config.yaml
arch: "convnext"
model: "image classifier"
dataset: "telescope images of galaxies (Galaxy Zoo DECaLS)"
train_examples: 44167
image_size: 32
crop_scale_min: 0.7
horizontal_flip: true
translate: 0.06
targets: ["shape", "edge-on disk", "bar", "spiral winding", "bulge size", "merging"]
num_classes: [3, 2, 3, 3, 4, 4]
isotropic: false
norm: "rmsnorm"
activation: "geglu"
mlp_ratio: 2.67
inner_norm: false
drop_path: 0.05
patch_size: [2, 2]
depths: [3, 6, 3]
widths: [48, 96, 192]
kernel_size: 7
loss: "cross_entropy"
init: "torch_default"
residual_init: "zero_last"
optimizer: "soap"
beta2: 0.95
lr: 0.0013
beta1: 0.9
shampoo_beta: 0.95
eps: 1e-08
precondition_frequency: 32
max_precond_dim: 512
one_sided: true
adamw_lr_other_params: 0.00085
gradient_noise: 0.3
steps: 12300
batch_size: 384
epochs: 106.9
lr_schedule: "cosine"
final_lr_fraction: 0
warmup_steps: 610
weight_decay: 0.3
adamw_weight_decay_other_params: 0
Rows from block 5, named by matrix and row number. Rows with one number belong to one neuron. Each number is 128 + 24 x the weight over its row's rms, rounded and kept within 0 to 255. All counts start at 0. Numbers have three digits each. After the name is the row's rms in percent of the matrix's.
# gate: MLP gate (model.blocks.5.mlp.gate.weight, 256x96), inputs 0-95
# fc1: MLP up (model.blocks.5.mlp.fc1.weight, 256x96), inputs 0-95
# fc2: MLP down (model.blocks.5.mlp.fc2.weight, 96x256, transposed), outputs 0-95
gate.179 090:131114102152184122138145146084118095142135125186131104081138138132139097130129103103169125076119124140132118125080096145143144120125193118113101102157138130127161087159125121129138107116124112109151148117116130163146138123142190092098119143166141153133154103162127132119162118146102144134
gate.180 107:104140128149128130124194117097122124154166102141142147134094165111129113136128141085063145096155138071107120135134142147081164138118108130124095134084129099122125155125116157106148068136130117125147128113112149148120173124116137136126115167096116136142148116113113094126138131088166083135
gate.181 100:099145115096120130145098127114110142133170119116133119098076085103138075123127133115157122175129075136136106125177146148084141150126085129143075103108101087142119144110119137125147153114133104139130149092113129129132088139171113136127122096097129113103171167150125144134135170128118135088
gate.182 093:103107095144134120097152134137116116141127153099101109103071122115128134154144096139147095135130162148144142115147106116086158145148098098120102111122081149135115086114126135135163178163109141139136143135114116100163141129121124134058126115130123163117124069141125131114159137080149117069
gate.183 092:103119137122128097121145082156089100135118145121106126105199096107131131153110130105111112144126160122143139144115146111121079129122117133179155128102151109106136123106146131122145127166139150123149143108138061143170145085124075100109166154115087121129141150128148132078156117141129103156
gate.184 106:148102145108155071116126146132136143130157072123155111125120146119096105124115091094126124109111158127085132149096189117122142111132149133125079141104096129120106125099103132153091103099157085115098091185100099129121141100092170120128105116112149115116114151176139115124109132137138116119
gate.185 102:197106149084124097155109141127109108117147124118125169142127110083139136127104124132115105128106157112140162124141056115118107112121178081106127168137141125097089109147119128115144116111173138099113124105171094108106165157093151138123136101152141114110121103121089128127100107146133131111
gate.186 096:112170111082156134167157149121113121131181148132113160140153135124129071108096101102123149146105113142155128121115110130141122119145116083128148187143110082137148105139162129095131091154086119144142142154128128126083134155125115132116127169127149134107138145122168140143177168153104153104
gate.187 095:116130170116117126132080130093107111118125121068111157118156113136096088135109126119150116105178120107109152112109165125091117170095110095122159139112152093126145110077091112114149143113102165122167139106125182092100130124128101141145143083114132127123109108112128135120158127084131114102
gate.188 091:093091110096116122138087096160125087125115156129141153131095126087140112099086118142115078124105075151089074151124113099144111138120131132132146151108161173127130116126134155141161141117105093127108137161145161094124109107152126145138142134129136185128155120128160149117156108106153097104
gate.189 095:127142104137099142104148104128148104079111094134173093119124110163173107133138118100153133150099154125126157114127124137123085113092174086108124104088117118111151143114088093135106119119154110120142118148146170100120176107137173136150148105167143131137131111109108132168154167104142113158
gate.190 104:140094110148156108120139138100148127144142137122121141117108126097148178148114115101182138141146134148130137145158108173139128128127153118124110156148176170179153151121117120140161151164151123101142109149126116141134122146171071123115126145137189123163131123167154179159139094160116098126
gate.191 098:152104135138129166122128102122113156116121134114103099158135116169089147133120106117148177140119106103118134131156138122110137110175145151123106159112103084146101138099126103161154132124139068121102174112094116098122123152181121082156167152171148140112161114119107123132124088128110143089
gate.192 098:110122136135123127134152129171127147121142136111169112115057097114176163124116135169117090135102132090155141121148154082145124152178092108146113167153157089122122111114119100130144120122150127098130145136150111107095095123133110149109116130151156158148134118114147111164157111143107070164
gate.193 087:114148111093139124137126139120140119088112124144099128101151148097137123095080144140133108066170145124102117137103118113106133100134117142084180118106140118121137129154119140173162128120104116144144154123151120144127146110124151146116132076059153142150094125149171131160151073155143109160
gate.194 093:124136146101083126167133124103088123106123145115107140144151174146150115134170126100118123129110108123099140146133157149183091113163119116094112132114164115120185115080118145159160096116096099135125132133177088159143159106107106123132126147111141107178128111157129150154117139087142125156
gate.195 105:103155084175140145086161151115115139131093112113141112121141138158121136115139125134146102139134121132145116146145109150167084074190148112112132143125152123106083135106109108114128109148148101148152113136129112099127087116075111128117156118084125154081115164154149131070123140152157129132
gate.196 093:119090118147173109093135149116121179103139097110148130118153102093106137139096142132110106123129151118117140110154144142096124116131134116121147080114112137087126134105085081131127192151129108111125144147123091105129126150094143176115105115083114130121114079134148095153123074092139116099
gate.197 105:145093106159129135125122127123127129101162152083149099104120131120151094155091151160140108140135100096143107075104131111106124087137144106120108146137103163130126076120168158092117144125128129086151093125110148110132136143146139173118106126121160130148161108162104113108161137113055112154
gate.198 105:151096112135084122108133124110154140095121160101142075142131120104111134116120151107142121105091115093110112143117144099100121163172140162118138090090140129124101132090117090120121128138165120126131135122083118070172120106114154084159091147145155087129095123126139127128118136168158085126
gate.199 103:105135144141084105127162195118095104133093140128141127139114090108107140100171134134132101154142144178128119134092139138149144090133130116138114137160128177097101136102126140112171110083158143105105094099143139157159109124121141157129119113157144126093131119132163158167092133091130166131
gate.200 110:156166138160162149170145090120146105142181103156135132139137122138164167139152098166102136153167128119116140130101155133118134140150113149124133169140086144125114128147163171118135133127111105142155144100166163119115185152133125132126135111146108129116136098112059095108151085147134118144
gate.201 090:075139110120116135126119155158114069129112135126131122141118129112137135112083097077169171127159101109135144119115079152156125080103172127136132133116113071171105083110131154135124132120104126152116139121156162099124096145133097119133077089110096141141127149124144108140096135120151122120
gate.202 115:138102120144108144104134158105149137103147133135112113097128147093139137110125174173122132109094158149130127158144156129146124130095101116086131138169113120122171097135138146145159126091134135091151136121109129115158104148093120116087099122151145142108085148175157110174112133080113196141
gate.203 102:070138132143131129153145145100102130144103150174124098115124137096129139147134094136120115144155137141112117093117108141101157135113130147119104143139103116173124112095156129135160125158136155116139103119148050056137125072163167099149154131149107121148132124104149098156124092123144123148
gate.204 097:160147130143148138102155092102147086155108152169122153123125081113092097111139124091129124172123152156108126122173132101172172075145120094131135116146165127107131130129143104128155153123129110170128104144120111121141098125097129148108116091122112126113138133078142131122129077177171130128
gate.205 095:183131139130129121138091180148097142117121102108133120154127149154138088157137119149160082122146138100104116105094109115142107151153135112105101156096124103084127096136115109132147119116141157154100109097113199150132169113132149144118126127087171126120150130101113117156145121096140183120
gate.206 100:154121102109133156130154135106121160125110099125151121085124088139129089109122085115132092149143122107103151106136119135165124108155102087097079117169120077124152117101125171142113144127134152118132159113151158096137106166102113087147137099089094149154124111161130125104153099143121152173
gate.207 106:118165106110121097138119130118090158110131099147082123172161084116126114079140154123153132115098144124146149102098158128125136129119075155129115109096146128137137123138139091154137061156130151144097091136114111156125120094099172093098137118110132107133078162156124097106157127139126126129
gate.208 095:148131117107093138125128098120117163111147110115149115143110130154091115133113124144120138095172151154089137178111154133125089105151139139107085120129166151118098152102167136134112113092114093113179134106129082170108110152180119143122080096115080158103094126107124127128153133132105111131
gate.209 115:111115089145093111137130173109153111091138079075144089142112126127110136122088126171108147131157100146135138122129129116101126060161105152121131107117176146182166161110128123115119159137147146139100165131147133102133125134135148138131135160161137156138121122092164128150100160128132092115
gate.210 106:157092143130155117124132109080129123097145116115090112140148102147130143102151135127107118068170109079132102137109111151104098071163147100115166151107142091094125146102143124125141128157133158116090136154137093113155128117107121110132117126108085116134160129096176104118145163106157151140
gate.211 094:108151147107130133153130059115167160096134151176154163163110162115129118180125135130129123131130136134116154108106137151154105132171133126137120127139167105096123124138148147090112152116122140133146124157131141126108141128107128079134138143151162113111194131170067136118108115138084168133
gate.212 101:127111149117104124065146124133130140108139101158099099091111133132113108107124123154130114090134139161112133119144069147108139082095134137123153125151119117102112130174088096160134114139124080152116161087130140127108152145127121132146101116149103161078121145116151172110092132129164187128
gate.213 103:095107115116161138124141105157116103126144143140139091085148121122114142163128103107099097122098125172135093107120089143196147167140102159184127111077166114195121123139125139137100121115130145140164111138144135144105115152147149128094103131146136100134143125151122117144090126130087154126
gate.214 099:108118132118141101148107126118090107135157118140130113114148086116088128137112138143147135151148128182150107131097131130144104155123128105166135102131098125180138120140088161126117064144103141122116137111120147107087128135122157129126077086103113092120113182142101164154119186100096129153
gate.215 099:127083123138118131103113146109100145173128129130139142155156126149133152151118099122126160132153101122111154153133125123156106155085132147117124127130128103144131154088178146108147107156140145124150125104165116161140129155086151134096166101169152125133114163052128147133080125132188167131
gate.216 114:119137145122110150161190147115121201104160103114132144093134078132114171137152137153107172125139157129084127129156143146136085115117137122122081143129134151134148143105083135139104125126119169139136092145114116151121129111118130098120105106116158101125184162133121145152165152158111137114
gate.217 096:056176115118141144161127124118175179162119131131103115101137111164109140125137139131147084072125138168100109121131131140115106117183129188109124156099140116138123157128122111108150104126111125157146132145128133157115152127105097105103110139084089126135111133127145166137139156130122170146
gate.218 088:153121163129136130110162148177165111106073158119082104092151115113101112091141151120106141152146160138146134116167133127095141118193103112066064117171147103120105110129123126127143137104130154121121117135136126130155148154147158144123100116118116115092132133108117104113115115122118082118
gate.219 101:100167123109165169087161157152131074132141140137105114160150128112117101122135121144124148155080141160069172108172155111125102121108137124121131142145142126112136126135158133114110150123135112154134151144096107123152117154136139136169081159142111118108157130110116142131112163142069181140
gate.220 105:154091114142150155116149136133111121137160115127069094141119148133131153141184106105121088118147158071100157101108133181141156100129142114152140121126134086149107108132144165120128119111121120131124096132121078126142104170166129077120093121113105127100154153141166100119135149129145112093
gate.221 097:150132134110114149145093144171150128140124124162144151147148114111159126120143127137148128112164120111126101147105142079166123081068131104150130091129129160139106187159102135103130117114126117119130089130112093132140151124123148159130123142166167070128118151146133141109199130144100091129
gate.222 090:139154084106090144185149132109173105140132125137096129142116119093089151086124164111160139094146106149121096133094088115128127107167112138142130117104134095169144103098156138159095162134137125111122128108137149101112152155108119159126121139085162125188126111143116113158127143127088108114
fc1.179 109:137144120128165089130091102123120103150108115148129134073176130104110132124114118081084123093126095114140124093120061148146137118119149154136146162114114111102096115134136125147134121128090141151137131144156128138110101098118140114065126144109183118111148088178131104119126179139143115131
fc1.180 104:107126126100172105141102091144154164139116103124146159078105066111118099156138152104105114143125140168157141119127168178140099115103132133118099148094149118129145138111164146144134058150118150100142116090128119124134140151138116156158174120149156129166139153117106146127102122153140139125
fc1.181 093:147130151141105118155158151102092102164120152059134122079152126165175094147132111123178082151121117152135143145109126115169137104155129123141125115168142081123118116120128105128131106116087113115133118112122139141175127149137151134151162139148172140126166106133113103106122125094093134088
fc1.182 089:146127134170139129157105082118157087172135097144136123132132105170176129159152136130119171145150109097117090162152123128171114107097133157136114111113136140095140096135087113079142146125137140099124125175141156115126148120166141115143108113108163164112147121149172124146098132181124139119
fc1.183 095:093128148081182114117092137153126136121115148114135161153137142117132149131108132088132123152112170125109151110129142155126078151151094155145151102118131130119103148123118140119084194095139136157125113145133143128089084120132126141080086100146130164140119150152065138124138131087111151130
fc1.184 115:135135128100137114137173152152140105171078113118138131130128116140138111112158167085187139162202114138097111147122132124118130139177122158126105095134140090152119126132124148135146136112124149144115121153088158088101171133139110144122132140121182096124118116152129150150129171156107116164
fc1.185 112:120152119149131104140106107090091138149119132149132100130137078164144157193141142148086101145125112129161176147121128123139090089149084165158114145135123104088127127087104116144123121168143147105099125128119102115115089131089142148120145113170132136105126106100106136169129106118088099131
fc1.186 092:118128140111103134127128129115124096094096121117146091120145119112105140128085136109129140123140135128135161081132146068154083156094151122152085111116101134144080155103106109117104100125139112166125112141142157130108173150147077141136151187084128145141136103140102110112128156080152142159
fc1.187 088:157174160140165101071165098141157130121159098134140118132118134125109125133152105112140130142090135110145118083152146120145144127134145102148080157139133144081108110139109146130145125130124169118090141155099150140163130108110136102171130186124106135140093151151127127192148108130116170117
fc1.188 086:117134127140091138170133149167164124108092133119104115108098140176086118116115151157130160138156138127106150075123107128141111094080129146161119124107103119120130057130141113141135124122111125088131128159124119087146118117153114115093064134148156132151104137085163107132082135126132111130
fc1.189 099:095144168082132107120137146088078155145125139125100110154109092100119161126128104121120124126127093114147141091112125105135143096169119135124136114162119138092122131156137170108152166102134152180136151148100110166141140171132152158116132161161140102152184119156119119144132153081148139141
fc1.190 101:125114090074150143147116164112118145108121122101169101152134141097160160133110150104137116142144140132152081141101103096142091084121115089115165114146108161172126100112167125102133112145104153150130113117103131079147101144094115142121121127107121145142134149110150094117149133126155111057
fc1.191 103:132148127150120133140140139102149128120132147123089150100138099098137121111164139144150149078097150109138144107102161132062145164157126118128143112173169113145131107158117131151132131101159109124085143113149111169092086150141145130134113157140179123145106110095164139113173140080137150154
fc1.192 104:103143175157121156115113123116143117163152124138161141121152129120137094207156145120120133151133160128169081137142153121089106155183138097156119135155115121120141127158159166131096112164121112096100165108146159119090137154135135135151133163119087130130122119142158144153127115110116146169
fc1.193 085:155099108152108178135135094129155152099122124155108127117138163131158131170139094113121124096095152156153138109125136103139144110123152104143094156133129121116111122105121134175060125136125106146134168115098140124134163159073088159153143106146120138151125100100151080107083119109112143106
fc1.194 104:100120094089105144130161122171123152119149147133133124093131184093090111135140151141144126135104127141127087156144134130119161125149131137093152195142091135123163135123131144103122150108157132098137108108137132125132153105117127098127119167114081130164101133165094069107112080113144131094
fc1.195 092:102136092145121117102151108153170128161140167120126168129117129085092114117128156135222121113146144125138080092129112144099111141188073107132129118148148111151118109109159123130126128115140131118119122145110147172142110130103145128131101131130133110090124099107132085075112117122144132126
fc1.196 090:133143172082181124109142138171125132158156113156156132139158136141140107125137141131145116134136116131143130159139084126148106108145128162126071103111173087094110145106116147113144178123123122161161140168139105154151080133170123163117134091129132118110152143155094126115134152088146098145
fc1.197 108:156123097088145196162171106150119097095097146150117111110080164115081118151105117115112125116123117133112115124124148143140091137144149150134123137133141127119150118105118141098125094118142116129170141102112127143109129127194156142182137171118122086139120130123093151086127167134094142141
fc1.198 099:087120097165141126103138138087134186111108171143072118144166125111126118145149128153172148116099128149142111134110112134128140143137115114119101136150139136145156156191119168080129128147166122073189150116106158107117128123088132161143133112134126120111114152127147104154118116112135120156
fc1.199 098:117164103090137085145130134122135131143123118149111118103133095104121116092133206139127112095126143154117155133106087103157168098105147132145126128147087135133102086109147118107109123182106131131095125135184105105119152129087161123087148152145099116118129108144165093119138109126124086120
fc1.200 108:170131159136094117132122170169114126132101115127119123131143091101158105100157139107105129151152147092160147172166155084115100124139152107127111137104106085120112107150121136096163125151138113119173131153191144118138122090122117145153149145128124101130127155149121099113091170161150168148
fc1.201 093:073132139142131112127106151129093137144104114124123094165091158127154155098101136133131095126133096137088132141137077146136144134123089147114107106173118154148130169092165099132123135149134146166111135132117093122113085142116155127146137170147133123107162181149162153161114107134076119105
fc1.202 116:110104134143141129115091127135075123084095090149098127163125140161102136137132169117115142131115156075102132123095105104098113119142171120125173123110114141095101126136123140142093101122107116151107137141053114121082134113125080125106138136126152141124113127091125144144103096150128174095
fc1.203 106:100110096120106115137090161115157187159108126132126100161117107116101114132121125132134108121141142135164126122149103117143149140119086098182119113108142148130097163124130147149137104138125145084163144130094094089101083097134120151124108123177117073111139096168129089156124097151109136130
fc1.204 101:147155094068140140137157108097127114086115158147125163135113125143099152126121120088114132107099089149169114133116148114099114150152109119156098114146170136139131122089128146157123115151109110115152074143143118101087083130134116150067173140121151150125116177127141108149109129112150147145
fc1.205 097:098109125148104103114083148132148147114100092122119135141135123092147093129111123087135151103123098133102142144128121149133103173088122165134131174146181169138144129129151158107159184135104090105140088117118158113091176115101163123156091135103123148121111112107138109094142116100130130141
fc1.206 098:147123177148149148086105151121080109121099140123126120149132166150116134086130149101123120165145120152137122140135108139104132095084081115104091145142129103121097161124096149089110131133091096150152140120128156101142118146161126148103142096163117133139105137108149113120128067178086096131
fc1.207 103:149132121158136086116117124106099110133101120061125129131128181123091130153124116135129135128149138126122149139120101128140126124127090112088109140108122167162116140088114176142142091160126145150103137176148094119123127083137114107136135128095136173113134140120074121164074149094098087133
fc1.208 097:145159118096117160117122138116131041146140123134147122125131135153121136130114152142143136113131134086141159139139153169095131119121076079140124116115155135130136073140140181101143127108075127109124141097113112138147106154098154119124128146169135128128107129126166159122129179125138077169
fc1.209 108:123109145111152117130133080137167149101086108126113096106104163123159127153132101127136129113139083126138088134168155097151120121142126119088137125168100106123141154136127099123096155098147108108110096103151115148105112143131112130130165139185168129158166110115163082131103117101133181153
fc1.210 102:157136112130135155153147107133150154116159130180106115107102131132114059105128116123113096146156066141108121125097087118123158171139143146143139138142173148115116116128112091122102120127150099171135117134157092117129110102110130138156113143146117148160100112119130094076074131087117112113
fc1.211 099:132153106109124168124145118114079104118159172119099110138137128112143142112122169126094134155115132165146114152164085084145124153119116151096141142143142087095142123121110119122094115125131101154148127138152098168167168148165095125154158078139145150088149121159135120091101092122158138126
fc1.212 097:097107142151155098108160169217121127127128144107154118143111181084131128131095120132125105094144113139100121150172129122125097110124148125129135149136097124140132127117108147153120115100094098142082123156140110118132127123102131143106099125083109150092086082152128119124180106116125111155
fc1.213 096:111160152138097127161169185083133109154118100154115159134136128100134117184110130112113129151126108111117126134107131098141124149155158150105119122146141105149133176108153085128163141113103155128111120093156122095111138164155121136122092112087148158132122086166128120099174164111132166121
fc1.214 103:140113105108112104120119115070128078159122109132118113122103123150169111143138193121112089148164131100155175117127080149132108128141119135139137142109107146182130152101111106112142177160125121138120126129139145135141085164141142141148105147135112119130153104111169145164142123163072098136
fc1.215 103:125138170117132173088116084124144117125070117125148160124138119125099146137150153124099161155184128087097130112123152131151101153127120074150125126118152122113121103130131126130149124130137138144109150138114117152205119115136138138108108128105115110150075123063107176148118151146130109146
fc1.216 110:133150119120113122211148110170147144070184164143133137105146144099130182143100122124123073129099130104142108117128134084126118179163153132150114136110125109095109124111090127117105129132162083121129125114144141164124106121138106101121114090135120125113124130126129149109088105112149149118
fc1.217 102:107115133106126109101086129115159106118140108134092117157135119159146142163117142090190161101149114105127106102172125108119139074098113108121168141169155129125106089110161131101130104136112158142099132127104145133133096109136177141105132083140125091127121105083158112157099146134122102121
fc1.218 089:147136122148110198071139139122099128105154111122156161133063165135109162118118130147140117094107151120107139175174162114127143140129124108116116116076111103120130134126108151146160089170100121143114114133097121107111145110129152122130141149134164150120111111144165143140138114110173092095
fc1.219 102:119149141135147161120193100143124125134147101114141109146124095136107144124167138088117109154135158109125108131131156136153115187131172106115142148094119088138164117114109157117127138109132078131146110123090127116165137100112138131179135140142147145131115137118104165128121141097199183150
fc1.220 101:120157145116135148167133152148108168122149088127126121160109143148145115135145163117150143164159125114055114124136136133150103178131088144122111149130122114122157144122097117126130133147124150109098125128105089119130165149073144185164095155131102128135131096078160139097087119096138122122
fc1.221 097:124173138130116100127122174114147089096116142098142152131161130141155107138125129160144139127128163166167135122144138082167113126116145119077141153148147154172119133102137156135101093102116164109111126117140151160101119163167085140158082146139093136131164110123113082110134117102150102118
fc1.222 092:112152097151164084120191144140121154149169138125145113129128112089133138112143147171166163158143113124103162130106097128106129127111117101104098164143119138148103118120135149093110131144097186144124143146111133128143169089126130121101065094111079129137112150134131156127130121121126091093
fc2.179 097:109107115121125139158173153130145143097133152137095093136121154114102151110139118118118150192108121116090126141181097143127141116128121109127121130153129105180129087137123108142149127099125153101178107152118115122148164091150165094094095167126150147136107138123155141131146077095136099088
fc2.180 099:092101105075111137134104133162169139124088139110162174153174147129102145102109142148154105138100154146116138133120179135079164144120101164098159155160107140104093157139139142127138124123126121152131117104153114148103146185122155145132099124115140104109128137135157087093150128101116137137
fc2.181 091:112123125092180078126136088150095144136093110123096121132147152134104136123151093168114112147177127118132114147070135091151118124129133119130087109152121115115123167106065144131155119112130126088130132135125122118124143094128154156173109110095116092157108085117124117098147146114171109106
fc2.182 094:084100118069053128134144115108148131112124129116183121116137149118137156084133135114162134130118137149127124094105084164099168079119111133128143127103129122120121152149149157116146159118099147149095111149146164100123134150130123164095090126110101143112102121138096093113140120158141142094
fc2.183 103:128191129133098141116124089162123154118101163111165097108120130119141113105118135147151142081134112102140087109134122092143099119111108111189100156111127139146115126115122146126181133142129130147146093158144148155117127138093124111122124117112164098103172083093119095094119073122132121155
fc2.184 110:146121143121094166192139098117111140160192101137114134124113112120125128150122083133178105165138125139089124097145136150099104119122173063129127099091135145081119140124119136086117125127140088102126110124123101140095129173137118076121136138134139095134134137126144125171146143129142126146
fc2.185 109:148102112104123152116140098115102111153084131125157100140117168130078104141126146180142130116124119149138127129144094133119130136156161145118158145107124157172125049109131140122106121121134159111092062130134145143099106122142097185119132150079118109149108130152121120135121080136124150147
fc2.186 097:139138095122151123141090126088166148162084147144151155133162109139104138126155154112107164145120081142150123121139135174115142157058096127113091138135143159143106130093168128159154142166120125103132121131179147106183112108103161152135115112139125116144128138124125124160174128130136138103
fc2.187 096:102182095137160146152129178090139140147110137190133117119147105124131110100173192148141089098129102112133183133159142114106159084140105175146146127125106126126142153106139135163129131140164115089147153118111117111132121150154095142110118153129116144141119146133123112133148113113111143170
fc2.188 097:122158109129131104112152103128085128124113120103127159143137126114100132109126154133105133127123110121087166095151121140124138119105127142110147195100123121113104171075162144146102150093104101089136138115125100163117119172161134101103141132152156103074150110104132098098078140160160118106
fc2.189 092:114136104123141093153145127109112164186144132120104118103146187071156121152162116145161122119092120110147164109097153131102135119088148084088097123084135087120130161096095124133132142122090118115171120115112130132087125170123131124118158114148126113132128123149144134149139140153160147165
fc2.190 105:177126154116117161096163177125127086115190100092128154059139102101108145115136114148122124113133156140146142144159124135101151135167087177133127110131168132138119098116141111114161115156122146137152116167093083129148142159126131157111169164132129112133114124146127118133105138133147120149
fc2.191 104:130114118147123142165126071140101135130138131156132087175145130136172108101142146144072135114089094090162161172123132097127123119151158109111158098202098127114168166136098125130154096107152142104117119114126138144141093149115096106137111102145125115134113110121163153114143130123120108129
fc2.192 094:107157102127114165140133093116135155106098123154141109138115134135174113096107082110099095181112144146103116134079134110154126142134088101111089125119108134135130097123137156114140104115122112147098126132110132117144108092105130096115129080114095152141151187124115146113184146096086099105
fc2.193 087:136120157121126094086134090157121094174145109139100116165153163120135156111128098138106155101105135124130118119143134113180114141128099168103177140144124136137097114136101124143125192142125171156099123104114126149131136107144115175138129118178177116133148153069110121097156134116128126118
fc2.194 099:113091132145143148093093136167129116147110130143123168106147118163139120139146150095149135142111128132166136105107156124087128083144132119122149165099116154095111125142105179153177165134156143147105160096140133133144080133180162164128096140122134153117107114155151126115171148095137126087
fc2.195 100:165102145163126118194159141114122116142156157170127154121124082141157157150110122149133099155109133176146127098105106146119149103133148135138146106135147119133152139127154162128128118098124120119126147109122094141108161135149098107109166190077123079107141104111142114118077117090142139146
fc2.196 099:142102094106160148158151149080090101131125147084154139130121126148092102118112130091106140175140145135150097117124079158131104157124145103125192168122131118131157134117110168162137114149125142162143068147147081155171111126127113092119125142109129107135138159118123121116146156112136127139
fc2.197 106:112143103106128069153128121138080113141132112113120125152109075173146186128151139145153141112110114119134091128120132088123129128137124123133127125178127118087141162089116153123145143148104102127112134103152092121111182128136103117146119145136066114128122089148149146109166171155105124089
fc2.198 096:150177143127133155081149187157143171189102102156090118117116121109148181109125154186166114158122120113116158135144146113123127157163125140143126149121132133112124136127105136176133116132132138109151155130162134137129151104079159113136153127136095141147141114128101107167119138122084142129
fc2.199 096:133109137141121136116181129138097090142116114121138158117114081104126078178100141168113116119174104167135139079158136142129142132133098123120157139100126149141101132109158169124126181149137140116137132171105098114148120126097148103113129151088133098079141094125176135159141125138133107112
fc2.200 115:116142121083137093133123141138161139115131169086102180121113118096195121129150145170103140137121132117130122139158095149122123118123124130150085116124113115160100101138123123112140162163135086147156135176143140135166109114123083164139165103150115144129181134144109118144134109110155075121
fc2.201 096:164163174113122156138110113121110113115132161114137145149125141111137150110133169101107103144146155102086124099109102107120135114098154142076159155117132160130087156168127095105112132114152135127152106147123137130138108155128126151104157191118138126146156124130077158111140126093099075172
fc2.202 115:113166137133107123121160164132118101160134126125127171134167128141152105083132104148107125179147138070138142160150126101159130160150144159112138058103138121095149110108129126149101140115101159123144180181137136117127130124100142156137099139148101121163135120119096152094126150113111118095
fc2.203 104:089145120162102114121154126137123113156097122134123093139106093128131124097105122119118114127188134143109102106129123138149111120104086083158152129139121148181114109127163162105124123106097099142160152179118158123086133141132176067161172131125131120107091135114162123101126154114149130145
fc2.204 097:128144137134145135131149122112145138138147109111101116133186144136113130149122130148156144131174098140121121153106122171116121134124104107119140129120109124121094123130153098109138131099156108112132124157058091067143139118068104102160109160071134144190128101128095172148153137148121098129
fc2.205 100:097140131119126098115116189118146113092154110155100142130120132142148139121113130141144089111097147162118144130148117123120092103114100171144127103166104154121089134110147108124129112108123138174130135103159159114095168157141156134144087110151156127110110126133097108108145136137129081038
fc2.206 098:132135091114104144102142158127100112147118135132138142118128125152168105110102085105142077121166153156090133181167154095092130118136112096137157116121139144164149164163145126142150149121110117131110129115117100112146091114108100137107108114133123118160161100066106102112101158184112133133
fc2.207 096:122152104114121149136105121145110145167121111134120148136100104117106107118099147104094116149125156139109175080144125121125116114110143128148163072166132153078129144123163155110148126135159150109124115152123147156194075134075129076131127116110119114158144182152141134101122128165129124124
fc2.208 098:152127103089113103100129156126139167151106078084158158125146096109160139168152136126141103115115112144128146131143130110148130135149120129148122160122141148132084179120085127078106078147151139112135150158130133096113133124115128058133108154151142151122114123152126136130182139172137108156
fc2.209 108:121141097117121126146136121113132097146125120170094117167181091183147134102053108124163116117139125098133113120150127131154157106110140127127129155117094137139148125111097125142116129135138181103101128152103166157132115126154133146098076083124152090143114119113109073160126145128108103127
fc2.210 104:185116137122146080130164097151096152079141124133168114138108121149075122155109116074125153111161111117104124139087097127150118091112149132125125162117106136172128113120116159097142132112133121137114108114120132146091134137133137166146157136105118115154101161106130144100122100121134100054
fc2.211 091:157117122133108157083162142148163088174139141114135088178092115152094115134121124106135141128124108119098147132123091103114107120105120117142079149187106142121091099160112098133148138138122149108108115113125133092143111130121128128116104147155122074127153064128109136115078120089137118131
fc2.212 091:152135152102102144105109151119139123057133149134131120175179120111143091116121114157102122120126103118128121140136169105108155126112117161117130124138123158107163111134163149133114104159124129090091185168084169152081157117124094112133113117144156117150127130104095157129123105150131152090
fc2.213 099:127146136190128103123212158129133104123108139126141131183101103162130133155083116142082116160093154179097122122154141144148121154126081161139117142122169112133098105109123135124100140126113120096115159102116127121129140133136141155110113119117126147169146110086122157114133096110151150124
fc2.214 097:135139151110092151113100133138152149101114098131145107134154142133117117126093076132118138163108126139127136158092106101139124143167084112123106128149117127121089130105107143136128120093088142137142086111102171120123178122146141150089182152085122147159106110099176144092131110114107076104
fc2.215 095:093122174130117106128104122139137135179137115104089146177166136133096146165153106111123096127094127151117132105125104138103068114166150134121094143189137101155160144146131141135121114101091155155136156121156133126123140087148098077127169101129121132102124134108113128118147150090149137138
fc2.216 107:178095118118125148116114115124144103138116132098117128141161127133132146125133163080106107125079121123107186128097197160176108086109194125117115165134142150143121083116171100142141130127129129135164155125145112116088111138148101121122163145134137169156139132111138142131129141146155125130
fc2.217 095:160165130090099120124129174157106120100168085105161108118118187136145109149161152140151132100151122154132124102135117144103113107119138123155123120139108140099091158123088117134123175157124136120092125125141087128115170136149142097130167159145153083105151161113127165138142161095122154141
fc2.218 090:172117162157138164136111144131181133131167077161142133105143124117143116127137122154112148089150104164104083141129139136141125119086163163145146113161154152107129126135143125097118142144180134115126092116111106109105105107110122108089130156132165134145127142134130155089183119167106135174
fc2.219 101:121089166099106143098115149086166147153128126181165104121083120109129069133134115148104110136093126122124142096144131124099118129147151127132107111142116131124113102134096123121134165119175147109123108133158096113160182117081111158138085105082104116114108141123110159118157126152140111161
fc2.220 108:194154124093125150101133178124102129098168161130105118137129150124130165125097133134128147129142101140099123134113124163178102113139113126134102103150137193130118144134124158074120103141080096161126093088116120142148127143142104118139144123131119118165108163104143144151148161105137137173
fc2.221 100:142163121088130125141138113136169133154135111143116143086116116116128141108112150151110108145124160121174138163073123149122145127128083139137114129192153100111104103107113136105133140153122162177133170079114142142162082113099139127088165160147127133136130106132115171119146100148119104163
fc2.222 083:122108165135113121105119129157154164095116129125130147107124134117165118105161135156136123092088098111105152088115104119112114108123152083166077157172116093115113134106146128118108113145115134108158119165121106129165156164141142143104131118076138149143159100169119096098079128115129094159